Rows from expert 5 of block 2, named by matrix and row number. Rows with one number belong to one neuron. Each number is 500 + 40 x the weight over its row's rms, rounded and kept within 0 to 999. All counts start at 0. Numbers have three digits each. After the name is the row's rms in percent of the matrix's.
# gate: expert gate (model.blocks.2.mlp.gate, 8x160x320), inputs 256-319
# up: expert up (model.blocks.2.mlp.up, 8x160x320), inputs 256-319
# down: expert down (model.blocks.2.mlp.down, 8x320x160, transposed), outputs 256-319
gate.57 100:467491500479452478446505459439515486530516498548474490614470506478467489481500421462547524546482549496523512530490517528475496573489460451493520561421458457462510435504459548503504441476537509
gate.58 100:549487519484452539485489548525523471502499539549476525518481499491514492421554519502505488444510509571452505483418516496531552473504476490508496546495488486449459529522426485529546440522553525
gate.59 097:491534458508515456538510521468500510514411535438518518441449523492558510512559528512501528524531497527508477487426543454506473437486531519532478454504485538536540512517479512589472510493547460
gate.60 092:469516506570500506467489539480553537490416529439460467520492496473505491501473480515496492633535507503486457462498431496494451593465575538484531451491589457482482490510475453514548518505517485
gate.61 103:476457508544449446487498492591458478560559457498460495541491540408498517503489521499522430522468489520478488455487476497539503460510553466447470536532502512551462413587603572491533528497404509
gate.62 105:494453488446494463504513488512494505531449545480493534507509505488582513515570404486531487469524523523456483508559526518548509485504464488536511570551484457480540441437517528512486546460465503
gate.63 105:555481453553487472501518516573458402506475500502520411488488547503488541456549545441462543514473488540477488485515525467441478495511530545501559414501504485453528546514428524559519489503452516
gate.64 091:442441512442516569468465529482540493490534462467519475480464451547432570504439589526462519530506472519494518528523475512558466441472527521473570511515553524466499539446536499458470492506462494
gate.65 103:470497565465504478540409595483440479633465470530581530465466460546510512504513493492583503483491520497471527512530528480495519418501559478412468502507544462498524482466525485521557458459531521
gate.66 095:443538466542459508491524508468487430495524506525530482469497433502430473449494472535547505493507566432380565505507464453523440568506541450515404557447472480565483438473463463539448508547502553
gate.67 099:503565516498512505486529536570463463487538543527512425525443543505497530574506494473527515621529467511493497458499442477490475448574521513453481525413447491452527466470494596472559443537418460
gate.68 096:486480496508448538558529462489460488460470525476474531507530484439511436518452485460496568419471535537490488564470494521526526385556449406497558552499503505521458448503457480463515485489485529
gate.69 103:518497505535527572440524538421470544500565481566512497453510511528494524507460473594518519514523508442462506467442482491505499465580515539498527614476510483544564471453537490464497505501410491
gate.70 098:473475499442539444502402511464451467575466568543548496459486447553510498467511547514486483508506522463580509500483518439451485505417501438505525516384508513507448494571481497469530535519502516
gate.71 095:466540482489595517504429496558537492495491504524452488504482509490520491476495502487480527506515467542501495485504441501420474553483493551517451509582522622496470442558547520530530501448471553
gate.72 100:476562524480515523525515419507457507501540518492439501474518555516560472496507485598526526505490484487526468515476475464499484513567475519468430430450514479517536519486397509440477450459504452
gate.73 102:510451436578455558486474471511430495474508460465441521512484467524499449480546566422568468477479522510502528498530495466510466479480378508462474560471485457517576538532525515475541459492449496
gate.74 107:487482454518489468484532484520563526491501522517433474458533588512538561525511429513524560465496496522496484533450598523548466584566504386541478492474489510527571536558466502463591545445463501
gate.75 108:466514556504491491497562491438513490546467467514553544455513498474520543491483525527527519431477505494526535504487459502474519499498507452548521552514549509486498506539627472541480441512482468
gate.76 099:537502530544485461458439520577559460503601505460515478491496553455541496491459527515525493431484483510491505473491466427507480542536515438481472452544500496515571537446480508591480435493471505
gate.77 091:468486518514461475471485492560454476587494444565459454461571519424499532545404501481456467485502452569553534495433502481458528526462486516543535560429510492486448529464521449549499443460492453
gate.78 092:564476439504524500471536499457469503477520550451458471447468515510522506535516501516557471468487500558493512482538415418487538495447502504481454513515465512443468504527543527550525574518486514
gate.79 094:427523452501527521455475549472578439524548490509537495516485483460494471508572487478494541454474435510490483488471475543476552494414493558547505509474494513491456462468537466522519483536528499
gate.80 103:458520499480464543458558489572552536471475496477523443518538468483466516493497513479532473500484520477507509455467530535543531506468527466509482442501488488479537490563573437536511554451521501
gate.81 093:576497471486443448480492528549524504533523476517542492495511535466501512431447503511492460505484523531489489447539373536569420485521496495516487489496492473476499496439477476495519455475477506
gate.82 111:523569485490496511469475497520427486596547544531512518500481503546450398473436437567494447398493500538542447473537525504481484494528510505542538529467510523516498571487538536508462530454456516
gate.83 103:582516489478515419469483474535406496448456448493483465515472454463554569504573476533518489615502500562444481494482489445484471545488480519496546517503520547451428486467531526466465479535463482
gate.84 102:557518533441545496497479546512480504545470510544546514551415503526452539514501459521490459571509523480432481528504472523495503531566515478482512481499433525482416364561560502472513464515502537
gate.85 094:585468545472471537479397511484443571524581490466456458479538512489500565477495408565520469439528506537445555524539494487515493469469475501479468398493566516471483454439490470511466437494500475
gate.86 099:492468493497535446511550554558479522509496504490489406520538496479538505486505529478474530595500508440518476492496506510530534491490576574522533516462480475525617564518449522493472479503491476
gate.87 095:475531516497520458517567486545456461435558495481593488523544530498443593509456451476498473529460465555493453453513486506522438442507523483521461488531502478493569451505412539535513426493487480
up.57 100:477490459523412461495524470480573497521454512545476426545518519512507509523521480467454492469503468467502484533527545520475513559510476512500464512483495539445566436541484519527466465518501490
up.58 093:539536509524538485488561479500532553409582436499441473481494553484486466531456468492475483485468451450485510418462549539500418519448487477500478429475459453466501510465595470530565483508442507
up.59 091:482492512462518520522457535503566481544542528516591496541544503505447555456532386522531476473507560523452534469460458492533556555474491492508535487502494442411455478430514482431471470479476488
up.60 094:501567564483537548541473497555560536454486539501477501509479487532436532526471470534514469573557492500475483507475486522532501503513620587482522490460524476485532541486522474519528496449497442
up.61 099:513535483470470576501548483522562520479470480483499530555517490510459523546469544431441464529541488444537518556503516482523514570438445454478531515567493489446451558541518507502453511469514478
up.62 105:473491458534500565507505482455463494556501459525533581554538477508567488486584458503528444456535541525463503494541538559534475474492490476563553531568462441529526495522465538475466480471463507
up.63 108:481529579479475474509522415395499541497481515511547558517495472486485511466427459522454474528517511510600482522529485500510494547514493436479473565484550537543548496472562468498457531568515484
up.64 093:504480446430549492425506448511505470600428447510508473472448532500514489483596508518487494467487477435532456456533573478520476528462545483568562457469490518485487460468502529468482453459494482
up.65 105:507544519508530470481428508464509522522508521474518496434527415533502537559489440520427519464475484457500530500547513505561482493566452490499508454511547502480436549396583511471484504493541497
up.66 096:496443452442431392492466532392561561460442533452458507532462546464482455503470531497482495435495441505544472616529498543443492559544409510509538509475477508509460437472459492412530508457449486
up.67 099:491544491480541471519568505474476480509560545490468427506480475489518484468617578516470511442499513494446457560549533456455502500483443493493493473499454483486552512514524476489501531526445509
up.68 099:506505570551511489486483475493537501441460497533479527462437557489461457483553495356484503405512505557471491566581507475494536550437571512506504423467483496455461502540446479556496458491585521
up.69 104:467465473497487490501466539507477478507490487430515450562523503508470519532487449462525464454511467516483447499482491513497512476462572580520540453558520578548499589452415576566502521520504518
up.70 098:555460534524513491552554566482550513533500521492506540607512514458571511482540469516522533555490505503485536512474532459475524499458454472537474542484472494470455466545493471466535584444497518
up.71 094:512502573559482479500459449418534535530420499552503476422466476522575465508422431494437441467487415527501443473445519519514490522576417473448442457523509473511520455493581421432535569400514469
up.72 097:431565563497415487500563416534512493521550546482478540505565537515533535527485468505528460587469419485529517479502500515484442442508446507477458513426516472505497533456488483442463463448575482
up.73 102:513544488470530451508474423499590512559486519543555503501519458516485566525486433551416438549527441465499446500538476517440532525548604455514503444531468524488386483457413477474478557516507545
up.74 106:513495540478492430504471535541481505456449468519518469470549466473520479504465587479451443522542507499514483488527428467532531452502472561460545472472468472499548511476522476548437494516534471
up.75 109:481521457496514526507425560611499507466526521493488466550476492521511456515478416445468485539531504460461483486484535502506490521486503488464494471497455517521477476464326500470515551505521539
up.76 101:434477488497554509520538498462452536470479477487465527511487558471487518534523492515512443578490557427473468455454483417556530470521440449512432553514471529414515457605510473554533467479510522
up.77 093:452556520522567480505503480505497559557491537522516559459477516502467507439559478413490520451494451529550529516482457395549525510466415504547508476384477511460473514500459440548530528484514541
up.78 096:419563558473549462506482475595501464498433526463576503488486488423554467452475526541414525450548473432484513515511564513505468476560507527537478503522503532494435393503528492467534492502567501
up.79 101:507593483471474539469522550504553481504584531587541535498478526446541445558534525495521576559462450393502493471513461461491574500504534488441516472541469456471497616499415523496502522532472508
up.80 101:469449517509486532554572528533507469499454549414500433562488435513487544525513510503505428568468505428536517522486492576489493401447535395542466490531530516505493501592537382533487494511538469
up.81 093:488431489518525581495521536471519509499558483452482555454493493486496481458525631474489524507504488522476510498434497493398515490381502485445520439495512435449498464502511478512511529523540494
up.82 108:505496421491459451484498521545550512471476519494531572544511539499485521499580450448467559488478521497518574457601522528462496515503440564565529485514452495506520503513440476468475500580521491
up.83 102:411525584537466542507502450466559472502559491493479493452488526482460477558523534472481512414477521471467496513514453522531560465513482462472528476479441462521509521489372501529527496483481466
up.84 100:475515562532482474478633513484477442443456528492475481468507509474453494461492475570535482496513508465508548477482502464509502481498558527541565541470456483502590481462465552550493544532504499
up.85 090:483532458535482576506601563522487529552516524455535524561472544462575532415527515475515484464511459512458486485490540519545526488496516446478491515472509594476495459515506478444486537491526487
up.86 094:491461473512521436483587562514474522493497539491537477505562462490513500456539471450531535618522500456511488446491490518520564508433529538544533512484459499516561598528485537520500435479497486
up.87 096:477494425543563453465478526553508590532475518489516509496447423494456410595482515505531565573461511411511528527451529538507521486417549496506495529452495547521440526566515480497544462560523506
down.57 107:536566426445528504535526462505530465547471467438441550456577583474572513486561459569550443438496589614592467479501523539517439526570601479487457501533440511443447508503530530567423528511495479
down.58 094:445528486452496569507543470470535527523488426487417498408466515517531505442513466503564519562526454534419530528474483513546493512557563448501545463477521531408435539554550502540543447493536463
down.59 093:516474490456505448498518513474435564474475464481454579424508583461480516484549503428421460453420507446491490474472522463478500446468532543483527562503487436490475460476500503491535484512516482
down.60 096:469454476498541420521568468483533516525483560476475524521476504439455440514559506523434530555513486482577603421524526415390582482428422520490474498480544494415488469524433557512469553467536574
down.61 097:509469475496578413536477515580438532496495446495529444597471504538450508478521451373466499457512476466514483496477527492481451482547576464525470542535522541475506483520501503518475490508546544
down.62 103:523491493546544481432559521462555518555509469586461451472465445502538537601452579476592453463459453470544519500459510563531535489450474493562480438443508524539510496553489423498571514519478487
down.63 093:520588469552505495489537512577511446475541552503447533523572503446526523459574516506354465505545538496458524478471527453503432488514547492465511469474484474497460522456459484526457455491563520
down.64 103:551562484499539558506446481539493457482494540577375433427491548457519494520488506551508523506555548469537543500563530490503447447462492402422535459453496551484532515466466545531536494458456480
down.65 100:534490515514486461487508474483502524488601459509528555497552544465514486467476577532414509514471597488576425642415507558448520513473547498523485543453537488468508415512409475531470492471530529
down.66 095:521543504466478471471547484483444573544463445531443527506502521485558456439488503494488493477533492510443487531499464501548579493509559531531544477485475566505462453509468491460501460419489474
down.67 099:566533381507497480464485582478551496475524529475515546519491421462535529527571437594504440503561498470450542587486490480510543514501465450422507515444521506492532522518539511510509467495501527
down.68 101:544513526452560515504434557463459418453555552485436438459507500443441516490461442496451535528445545505552512512472492486493487472538534496496452557494527504518485511550487486536491512515529510
down.69 105:506531441512471528511552547544522519575460531528471561437474567485474472510563482507441479468490484584458422517482513494496541489565521455472528485492451515508531426418522497556468517415501619
down.70 107:562482499522483547513497540452544496548517483483539533499528494491552457539480564530532486483471526462432461439443503431524544494464507511512514461543512466528557448508490486465484405517451531
down.71 102:509494519526485492512552464488504475561460548547456533608521546459489476522527499434531511500567475479501508465505509495496493480539573497487523477458458529463542476453550488463491521547469487
down.72 103:480528469491567495540456472533492473483491497471495506536463506503423474516487470532466539467505397481480515434518526450510555536497450459505532451546508505520505506522483431479516575505525554
down.73 101:535455516536539481522494473537520495530506524518503512550488479486499496469471578474565549495463495476483498501494542521525470494500492524546491444470437552520486526538542498450464547539552506
down.74 112:585517480453446497464495443487519542552570472558433576476457580567538476483456464537523507576444539505518509569483545442444530472499508538531463558468552475541523534482518489515508477480451569
down.75 100:545530566551490473524497518406508556547460507517496467523516488500461511488458479471545410479492522450484446474581489471543601474535473489544573558547514507471482485543576502491485484510505472
down.76 096:578495555501480482544484465520521518534476421440438470473536481507561603532511480391455518532496580500505469420477511563421511458510483422503544452579545503523537552476481434525520497474466481
down.77 095:530490473515448541479510455459456496499591513448510457528502516549528561512550515455505484540472526470458468592494453476487470545507524535395541420486502453581527525441513475511522513596507511
down.78 099:515511430540535518498459458533521518538563517474481451521515488526493498429519587464492554487577576442435528522461535495522538544522469467531550473552545487507491546474492427500515485477484497
down.79 101:519534488501534513486496535475527445540485472455505500549518521570481462518431559526572508508506479460489508482486539524511536496510509520446412468514449522541533501510473457472523417490497429
down.80 102:521579536514507505507484552555502490539455464575482417502527457454556481472539469447466523517500500503501541546440489446480493559543460446465521467505453416508462542475496535491471388516391544
down.81 095:507489535457505488531513453445587545481482483572507490529536569549471464500471514518474481516573536464531460510541486495476453519431470493483398545372523559489488481492473464555518506493554479
down.82 104:538568438467522526442542527474482532502502495519542498472471467419510482561498536510578496453500471511535552480465463511501531475547437528455547555500534537484515490529512467513549474447509475
down.83 099:437511490455497506502489540528522482477529442501478475520519507464531551494508451492492506473492562460544537428482505490480513523485464551530460460545433476475502458476452474481499518476487474
down.84 100:463508497512536620567473486494504486566488490488471530518467543481539439513528507535546519493518520449401544447573516470495543580480471499490421482544566492526528565546550460463462502495529417
down.85 087:473500561490532460413503512469415476603519523508529510505564498433490541422513485483539570419512542483511462510492557539391472530474549489564436462569497513516474559518535539442462565458470504
down.86 096:429471455595600524448484514459506487522523489528427576479423468436481531485464517531538527483510459556528597531556517479520562468522464516503529533551504471518520454468453486459452566497443512
down.87 088:507530466494501483561505510476507517503543438438472432471541479525517520500521507546533510459448553482456499495436485474513536486541519450512544489476418450496509543470500550497563520572519502