From a checkpoint of a small sound classifier: log mel input.
Rows from block 4 of a small sound classifier, named by matrix and row number. Rows with one number within an expert belong to one neuron, the router's apart. Each number is 500 + 40 x the weight over its row's rms, rounded and kept within 0 to 999. All counts start at 0. Numbers have three digits each. After the name is the row's rms in percent of the matrix's.
Before each expert's rows are labels from the 100 clips, of 14848, where the router gives the expert most weight on average: "responds to" is what is common among them. Only what is clearly more common there than usual is listed. The data: short read English sentences (LibriTTS-R). In brackets: how many of the 100.
# router: router (model.blocks.4.mlp.router.weight, 8x320, trained with AdamW), inputs 160-319
# gate: expert gate (model.blocks.4.mlp.gate, 8x160x320), inputs 160-319
# up: expert up (model.blocks.4.mlp.up, 8x160x320), inputs 160-319
# down: expert down (model.blocks.4.mlp.down, 8x320x160, transposed), outputs 160-319

# expert 1
responds to: voice: male (100)
router.1 100:537591501482489487482466494498511494566566492485486537439545468503480562517440468485477467502539530446501454522546498445469522457502474574425520524447518501554524532444534539547508585463470538454499531508525492518554514496486554539517461437502544525558537556500485426546536551500481471453441479530524497494567561439544554475574473512535487444522485509451502513483506474529486475496481514483488533388452436539495496464544542420472512497513532525472437586474451453519499525488538527
gate.3 098:554538474506479528495499625496517530508518574440493509586512492514518522594549463426507535442524504432532527509517495493503428458492531522517512522597533494472501539464487478455520487481514450453505435478503527516556535554552475541443458522407491529489522513514519501504576450528455551525516487519435463444491533493561460480458550530480426538491517516491521539530530470490465458547495487582487587482493463489477462517493465543563510520496438448441458428581501489525554476500470461
up.3 097:501510503478535516437567474434514507558488543518586458455485437518460459520501514527550505565485541472515495524463484509517459538516530568453472469550483522503476539534483511540540442480434482483501475568576453555600473586535528467446478453571427507491488531544553421556519458544483461517459509504493514522507531496508459440529541452537446563504497519506481456580492495481494473550462465519446512444540496512527500464450463524546540606525487492423532475571455517513557480495496461
down.3 097:473588440472474446498481450566479564493507461489478501564484431584555480540431546416538481514560558487526474440452544497582524546499450469572478450473458452529558518475485415526465565525521472430503569513470469545492500463546465518464554539466471475467416533593593462458481572526447441495461515491509452494497451523509559482459525539541517504458500505527476449515410502495592483490471519525492532519484523483476575488535512510509449533486472486522447479511490495516496465492434458
gate.4 094:538526498529563493512458564452525431539525501511557516500523468501476561506457567435512496432612425508431508522476461445514535519439455525527476461529489515528491415539585530421526505524509480446507428495533504497420508474556496509466513517567477463528502480472486507567518447499488567452490490486556547490527453513476502511479451500487447446544520414476507461489500481501499509538495528517499516523526485550531536577532512354531533413453498466471498491547496544430472485462424515
up.4 102:517463488573483553514437505537524546484523497506540482497529478481473479481497517579478502479454489489505522483522516528506490476611541456594532496474430553540527520475448515553518540520475518492475527466500533479553538539557501595444525516513472518503516380460482552560468484442514476441546545420523470448492560466541435548471521561510503542501527501473492503451450436493503533519498429563495468550497538510502524585442491431471524633465515517456525482470560499558535516434492495
down.4 107:492488522453508507496461515543446530509555464534538514438450486501524498537481556474469522515415432514510563520496519517464507412420506508528511453576523448495534494496486520557469486487484488465431495558512511521464457505525487482522522519522513473549482536436520443482494489503425559484473485451457519456511480505494526483483437516562478416458434553505502517492482459589551529486461422473481535549514484542488555519450553499483414481524530472487532509506462535485499539538463460
gate.5 110:508525514475590470459512496515498503510514564543445514454419454495456504464513495486529541527521535485510496521537456481500438494514486524488511481462510519504474533452477517499450474453533469518455587472503498498466487434476499526504499451447470511538549493483501501500487597509548600469536448473416486487486463484555537555558462459477474551505515510543483523578388539510458456542506545564354457529487504503488454494604477498476485501512486490520471545522545543507509433529447491
up.5 106:452456478623529497424480566458497542510420398487473507507423540446542477461530524443470456496476467457493497567482437481534422517465543548537486481492499518532494529486532559469554529541474481500515538539485585456547572527553498450465468518477557409529481456431503521526553526511544487549517551539541530530481446478526562484413525483516504445452419519571471514559514465526434485574509569475475504460498489475488509567470449566454476505486447474537556483479557494468467513494487525
down.5 100:508524516499600468515490549467448536542560549517518443511473496507454477617518497533550504518514492482552509514507525478511531530492505463556465558497474485531486459498500515486519454479500575484460422466517514489535484504459446543551530507510512458547499493471477482514521573487523505507494519482523440543483555434491470525545527575523493505589493463520581457459565469466497571522557519503491462536518475485428544388494484566484484431510547504481454423456461467537547591472480441

# expert 4
responds to: voice: female (96)
router.4 114:478481474486444491501538427539476532473505500508516445489561455536464436487455440508480535494552546493522539484459552515475474459437465580494512455540445562495556484489485406576459459507529499543515498483527469495522466596494517480556497506521605463551441461476507465509478537555486527464540521479551548469468496490454555510463490476444471523569553490523421522467481486505469519591555427444509503460525561482477443523484517621517556524502509547419523530550473501521464462529516527
gate.3 096:498545515520580521534480509495543501501458479473474478506546515468535540492547475499483471534490493467540489489538419489464459463440529493483486512392485500503466507478491478520531535522539505510505519548473524551442495458479488539454459468536495505412478460456430524508418527501436575438468544485456473493500503513462487503441491571515545508481523523472549506520526451453576490576513468564463505528513455515539569490471474497509505496529541497463451486337471519484538517455542397
up.3 093:519455487526573488464457524495499457569494517464539508472486517494510456521425482418510456536505531531463445449500481425496500554501472615500474470481542484516520517524485492463439427433492469452530461536464451474494436502464501393469475427460459480492531506507469550500413511471566475552485539478497505534482526472475501542427496475463465514494522559509530503460522477561509477470398505485425385556421537505481505445425537472515468487477416442471492555506477525539467538519439522
down.3 098:438442479475496470497491483485469489433581521538430551548586530486533544545528512517535525533513555553447441552510464490525498584517435437517506463479488486519471541565528477532541521526498419560516457501451503462530519482542533465510508535527526507561524446489534527504488518469564569505509507500493453464513520501436472424504501487569537506543481574450483485459446479556540503501511498509482602485492506499447473507544504531524507469491477460525535488496522443679581494474526473
gate.4 106:501544475466568458535448485458449454509533501437502488498536477460448507415454501502478563451486489474419507481509503497499474432415481506526523499538447515536496600505535466494504447537537474473444554499474488448470493505545492522440511386516439476515534476500602528496494479535432465496469521460509490600517469584432476470525490547473580496537529448460516466486575521501546440498508557471527520475495455508553509491484546390492468464553516545491405528579501505514528474514544462
up.4 103:472498528544500460497444525530460507502459547450515514469501420513465494521443483531533598530516456447490512538452534499576506440481464407519472447503487505490502562555518506460501497484526529437463506514551478493413487511462520421486447435506455500582464543486514467496545520481543515427523521504514485508489594552449484480491526542493551519506527495535477508445470474487573446515483548494543546499514558483452515509568533452484438527549528513506478498517550527512488512498479489
down.4 096:471525580405434456491487557497493537501461522504474423447546563443508503490490503498560514518474518493517558540521476526499502511530483503483433454508478487532501462519602495499552467476544545579480438499538478502566468510573493498452527489477462521494548406534471473497489483471417518634501478460540422482488470531445473591435462483572508541501488416469547488461469564508521520571492517559556567535508486365511534533524512517537545492517515500495505479491550574538441555530419497
gate.5 097:457483468460548500461440501532481571516496529455459546536560531540529520457532621532493560492523518550517534477528497463491437503505515420468531470500506491486503501553407510561471528489479515489504482471520483487515571538535538491539483481458468471510472444444505490497530449527545501422421554550470430497475474512477401474521511499478518450492460412508507516452486465435586577397491477508414490500471454483470455551466518428477424483507538507486471455414471486500460525537504510
up.5 097:450496475415541478545411432539462532449588476440527564481504492482472529489478506510431529508561507475495526485515470510537437493478498427507485457563458491454516541579449415523452519498459488495509487507442501589455505535542464516527518486505498522569506549487390492464493511482462467471480580521517457447453389596417407471516462535453474456461507444450485536460467532423483524481466462535452482484495502522466478483451540362502393431500550499519450444473564501502427549500495492
down.5 098:552506496456480483523506499472500469496482483527504496473429478544539495494547511541587484567504457506478527491549490448521416492544503445478508453452468541512412478555519584483511434531517433515537498510507500556520474514583516523461505511539525549548476513489550446545519528504467455466511492383531528475479459497504485516544513449553470545463521404453551504467578500534421514444551566478565492447510459457500523508499504453477529512421567502507427535528612466524494514543515483

# expert 3
responds to: voice: female (100)
router.3 096:581464514532475451518437506505504517495568522461484520534510503465500450504458471489512395473550503501475531519479541518495467456531485477497458469492526542487506473531498562492471495508537588570461472483494514476492483536503471571517569423446430494571522480503484561501484497496523479522488458649489460565506516518491458526529495499464525429455539524479522518483521474380583548510484571592480513490502497502486532543547510604495528612502550457482533465516447478457535539523481559
gate.3 105:499459512462446556497570478494505430470541489459391454500518511546482473476547525469542476494548509527495517477518539508594482463447516489486494510520511598492505520460449459460480451524479476515530460495581518549558458499507512501476578514552487534426520535508464477555523478530505539497497557496531480492545449488524479477529515573497464408512555515623517586458374536553475488478475513554553499567500458531538419542437452540543517621483541484464440541485510452518469524450493503
up.3 102:432569492545526430516523595479543521563454519544550447552457485445557481445486455540543508495477498550463486546465480488408525545584529547454500551386451479482497466478490586496474555469482471541435506519425506513496529554485475458487417483424496482506479485469556493451545527474455516502526478440471534502472418521499504479500453486430546505480417529422483471516531440428484494513482482455475488459450507467425522497509489407517537409528491511478522495512467450469546469525473521
down.3 095:522439460544607525514516526421408529526582490435501581463422519534494548485504559447491492555474537587488553510513466487487500558531505464473619424500530555559542502490513606483408494441517425548537509439402485474496485444580490484471484470500498510532550456499495453584549515460508519557571495470463525532494515470575398490475480469535584479590505595500570463465484473467467536510537505485489497457491538536527493487494510489506424472525488505555493545501531515495504591522486515
gate.4 099:513442480435474489475518505506497510480477482491508579489553531507539466573470493464503495537525446509521553556511421516434537524478407444507526511556553458515540454506437492469477559480493530486548452487499510417508432506555520480552504482568484503492489491513584539537508475518523504476544474383483469488481536484494485511471467491522442526503432511481486508478621495472507515432477564544515495388493468407515518484504487496503450528474477433506499598545516553528512481491415449
up.4 097:498481473520525513477533533542556475585521514543528516502464518497573482442510439461570547499536544480510440522486549466498514507522518455486461456533465500524500499466532516563544461517498568501479461494497516466488558492551484522513517492466556479580480501489564498464496478442524468461481573573453506439482465548520492545443477507521492492496523543362545540507531509529513433512507569434415437452493446475552451496500511524505495560527513500498476487426546482535514501509484471
down.4 100:484471467491471524441609490522434440547495436501488520548484547511483486409485462532438512537478523482524533586538491452487533451489535529422517451509557521523497507482542538516540511520542466398472534477474481511497463456499479531528452524558558472508497555491504544509523463516563531485453395509521462471493510515505482561481452530534512483527476455574520496598475479481485583469509463550487456549521519524504521511492517520480468531460499451481439545459508491516537511472460507
gate.5 099:450529502500526444491474493499500522460481561484561498475468518566548532520532428500505445536450547478504479530411539476577545512552413557560509441501507425526512495518488589488471537508486540473528469538496456484541484525570482449496520532532485491451491529481527528511476547529487504554548502464488514489559551541484565544505478549506462505463585515498454477502566546514465500532484456540479444496517468486491416479457512498513525529563498451531507430465478451552511452518478512
up.5 100:554494475466476515570478514487493469504545460487435523522531494495509443526446523484529518444456446547520465474529515505502483468427483489473469453505432479424530529466488388507555472507547516466482576499537492499475517541430527576488521402498501517485531488462434464460546471530501545460400514517495455507449446510544459473460478473462514447490428516566587488495496461497488461532493507474556560491532489515493547518473552506502519531512470507532509585461441529507445495501525488
down.5 099:505532429486535456526484521456460581530548592434542421520569463475472490476549483552540536521499487510437568457475486479491546459574481485493553525454478485548492557507516521408477508516522562516552531484582554481458528528524467526487428437479457489463471447533497523525470476456528507516453443507492593518479481524471478489478523527490511483566456484452571515508473494504398494453520504468504503471520581495508502538459496455577488539546404506515563488548500415540450513502473501

# expert 2
responds to: voice: male (99)
router.2 095:520544554432478502502531512525537477510516468491519470543473503452486501534453441452578447458500486510520493575524377457532483465492504483558450568412519374477513483488472480521571520460467546465396538501471555495505487492585535513540444504562512580443511526523491467451495496526520505494499510457497419527513503569556496485482502469538510514519496393539535534392538558467481560496485501484509451533482476493504481519572444425474505582488477513556582475516527494547445457483543509
gate.3 091:507515521477536561532446521488484449494532525545468482472456480531534501515544478435474461480450504407476447503496459536562567468562456442533457519515523494483533446539426489494489522547524540501501473511488498520538493530473553537508530615509553500538478495493497425568373494497477545540494472399509519523510582528467450459493490495468523553454531454457537547467468504462543511476463482545526513451416549513508486594543568565500516451539562498471551475488523504560537474494548494
up.3 096:559463492530524501434544502534503554563495487521508524550539435491452526564514490588545582544542484495533497455470489476515594476460422452468548427554538508524526556472451516488454491498469575470476485474589568522508550514584502511472482431498448534481528451454550489544484522549406495469531461561493449460505461541534486436533516445474520468442501521493472528500514472503508557466489460446484550478504538502513473514487447463570509544511449473472500530479496475473455574555508490
down.3 091:467488518569522443397519476463479539535513488479463515509532441510536541511613441580501546447488579485506455520495483479503479488467511528554497526493443474502490511486454550539507613491468550541460529497472492520514491506450527519522541503466413452445512605536493558513456429531549549449539478404492531564498520449464487511476452522514505511552564561539482506445511500507503470476500433447535388497487529497460490520497507513445491511514500502468430466488618493543534546464536563
gate.4 101:542548494543555457491507519496504465518476509499513471429481607531512536510480488470584492505507471491450485554477504537456443493434572479611526433640459410460515498407467563483489568505454436516500524504457524442498495480498471531516452593478424535481515473497535509559522443503511451535470444520474507502542564504470440501549514490514529523434516465456548446403543550472562541400523590469504477473496411480535495480392517512573514521509413495491498540512489514458504501495559493
up.4 105:451440511538468519526430501532498523575518522536533517523480439474464510608503516524417474510484492482519517478508509548564531565490458554443458507465503470546523528505543523487535457468544577500452461538486444535524528524460497434452449436470484518490430542471527463457573522532512449481513549529459520446474480533487567503478507519557526477488464517539497459534422494499470452491518423510471552580524489492451463429515499435452511470446509449476512417541484469538553513485501490
down.4 105:479549520512479441535519509524555477471530520527481458505489462477528535434504469504501479575429494529476516480509492512556504488501521475527518518531456462437487438516496460540499608489465507494524516518515506475479409559541516497564541510527544468547485478524505500508480519534462462536505516537472543483562514502501530521499472445425411549466473510492464471529468517394507429548486467580459491542515484429431546484423510505528474516483435559518518556492480548530514509509607460
gate.5 090:529545527566465430466400483490527494514443483537482463471517467552520526478464504496534523512512570476477436508454550474439465461599521472578524496487429547549455486432458553498421500498501483461467530514517531475443544547523485484502473475498486486480475498515450526472511488503373474518474547486501491524481513464457533474526466479526571563522436494506465547478492497555503461569516454575495574480506436515525470494400495491519482437508492437484526513518441448519485511456506529
up.5 097:527546490484449435494488477531508475507475502499525491463508470521421461446504441479427480511455476476559433509499414456504455504462471502574496501509542541511448535527402525538444537563489540433435489468530481505526525514452504486533501553522514525557516472479375496510521491422442449512510485448544519535506519490519455528489417437566535478587541532556461502527485425529482502496508498482535568484527449513527529560471378437461605449493517478489518440477454533543461545479475514
down.5 089:505487476443431573515552513452540568518521546468531537532459461474501563507476479498554510494503455554490466492489430536498544484536495550516519465473510481480482486506534461452552430580421514526537555508478446519524497569532436483522516483525492601510411513467457420500518496539503573455472484486420536588502491449477538515499483541485530481466496458506535577499539541511590480474466441488549471485512529499499479558526542572521411490522548520445466477425471548547409512496497510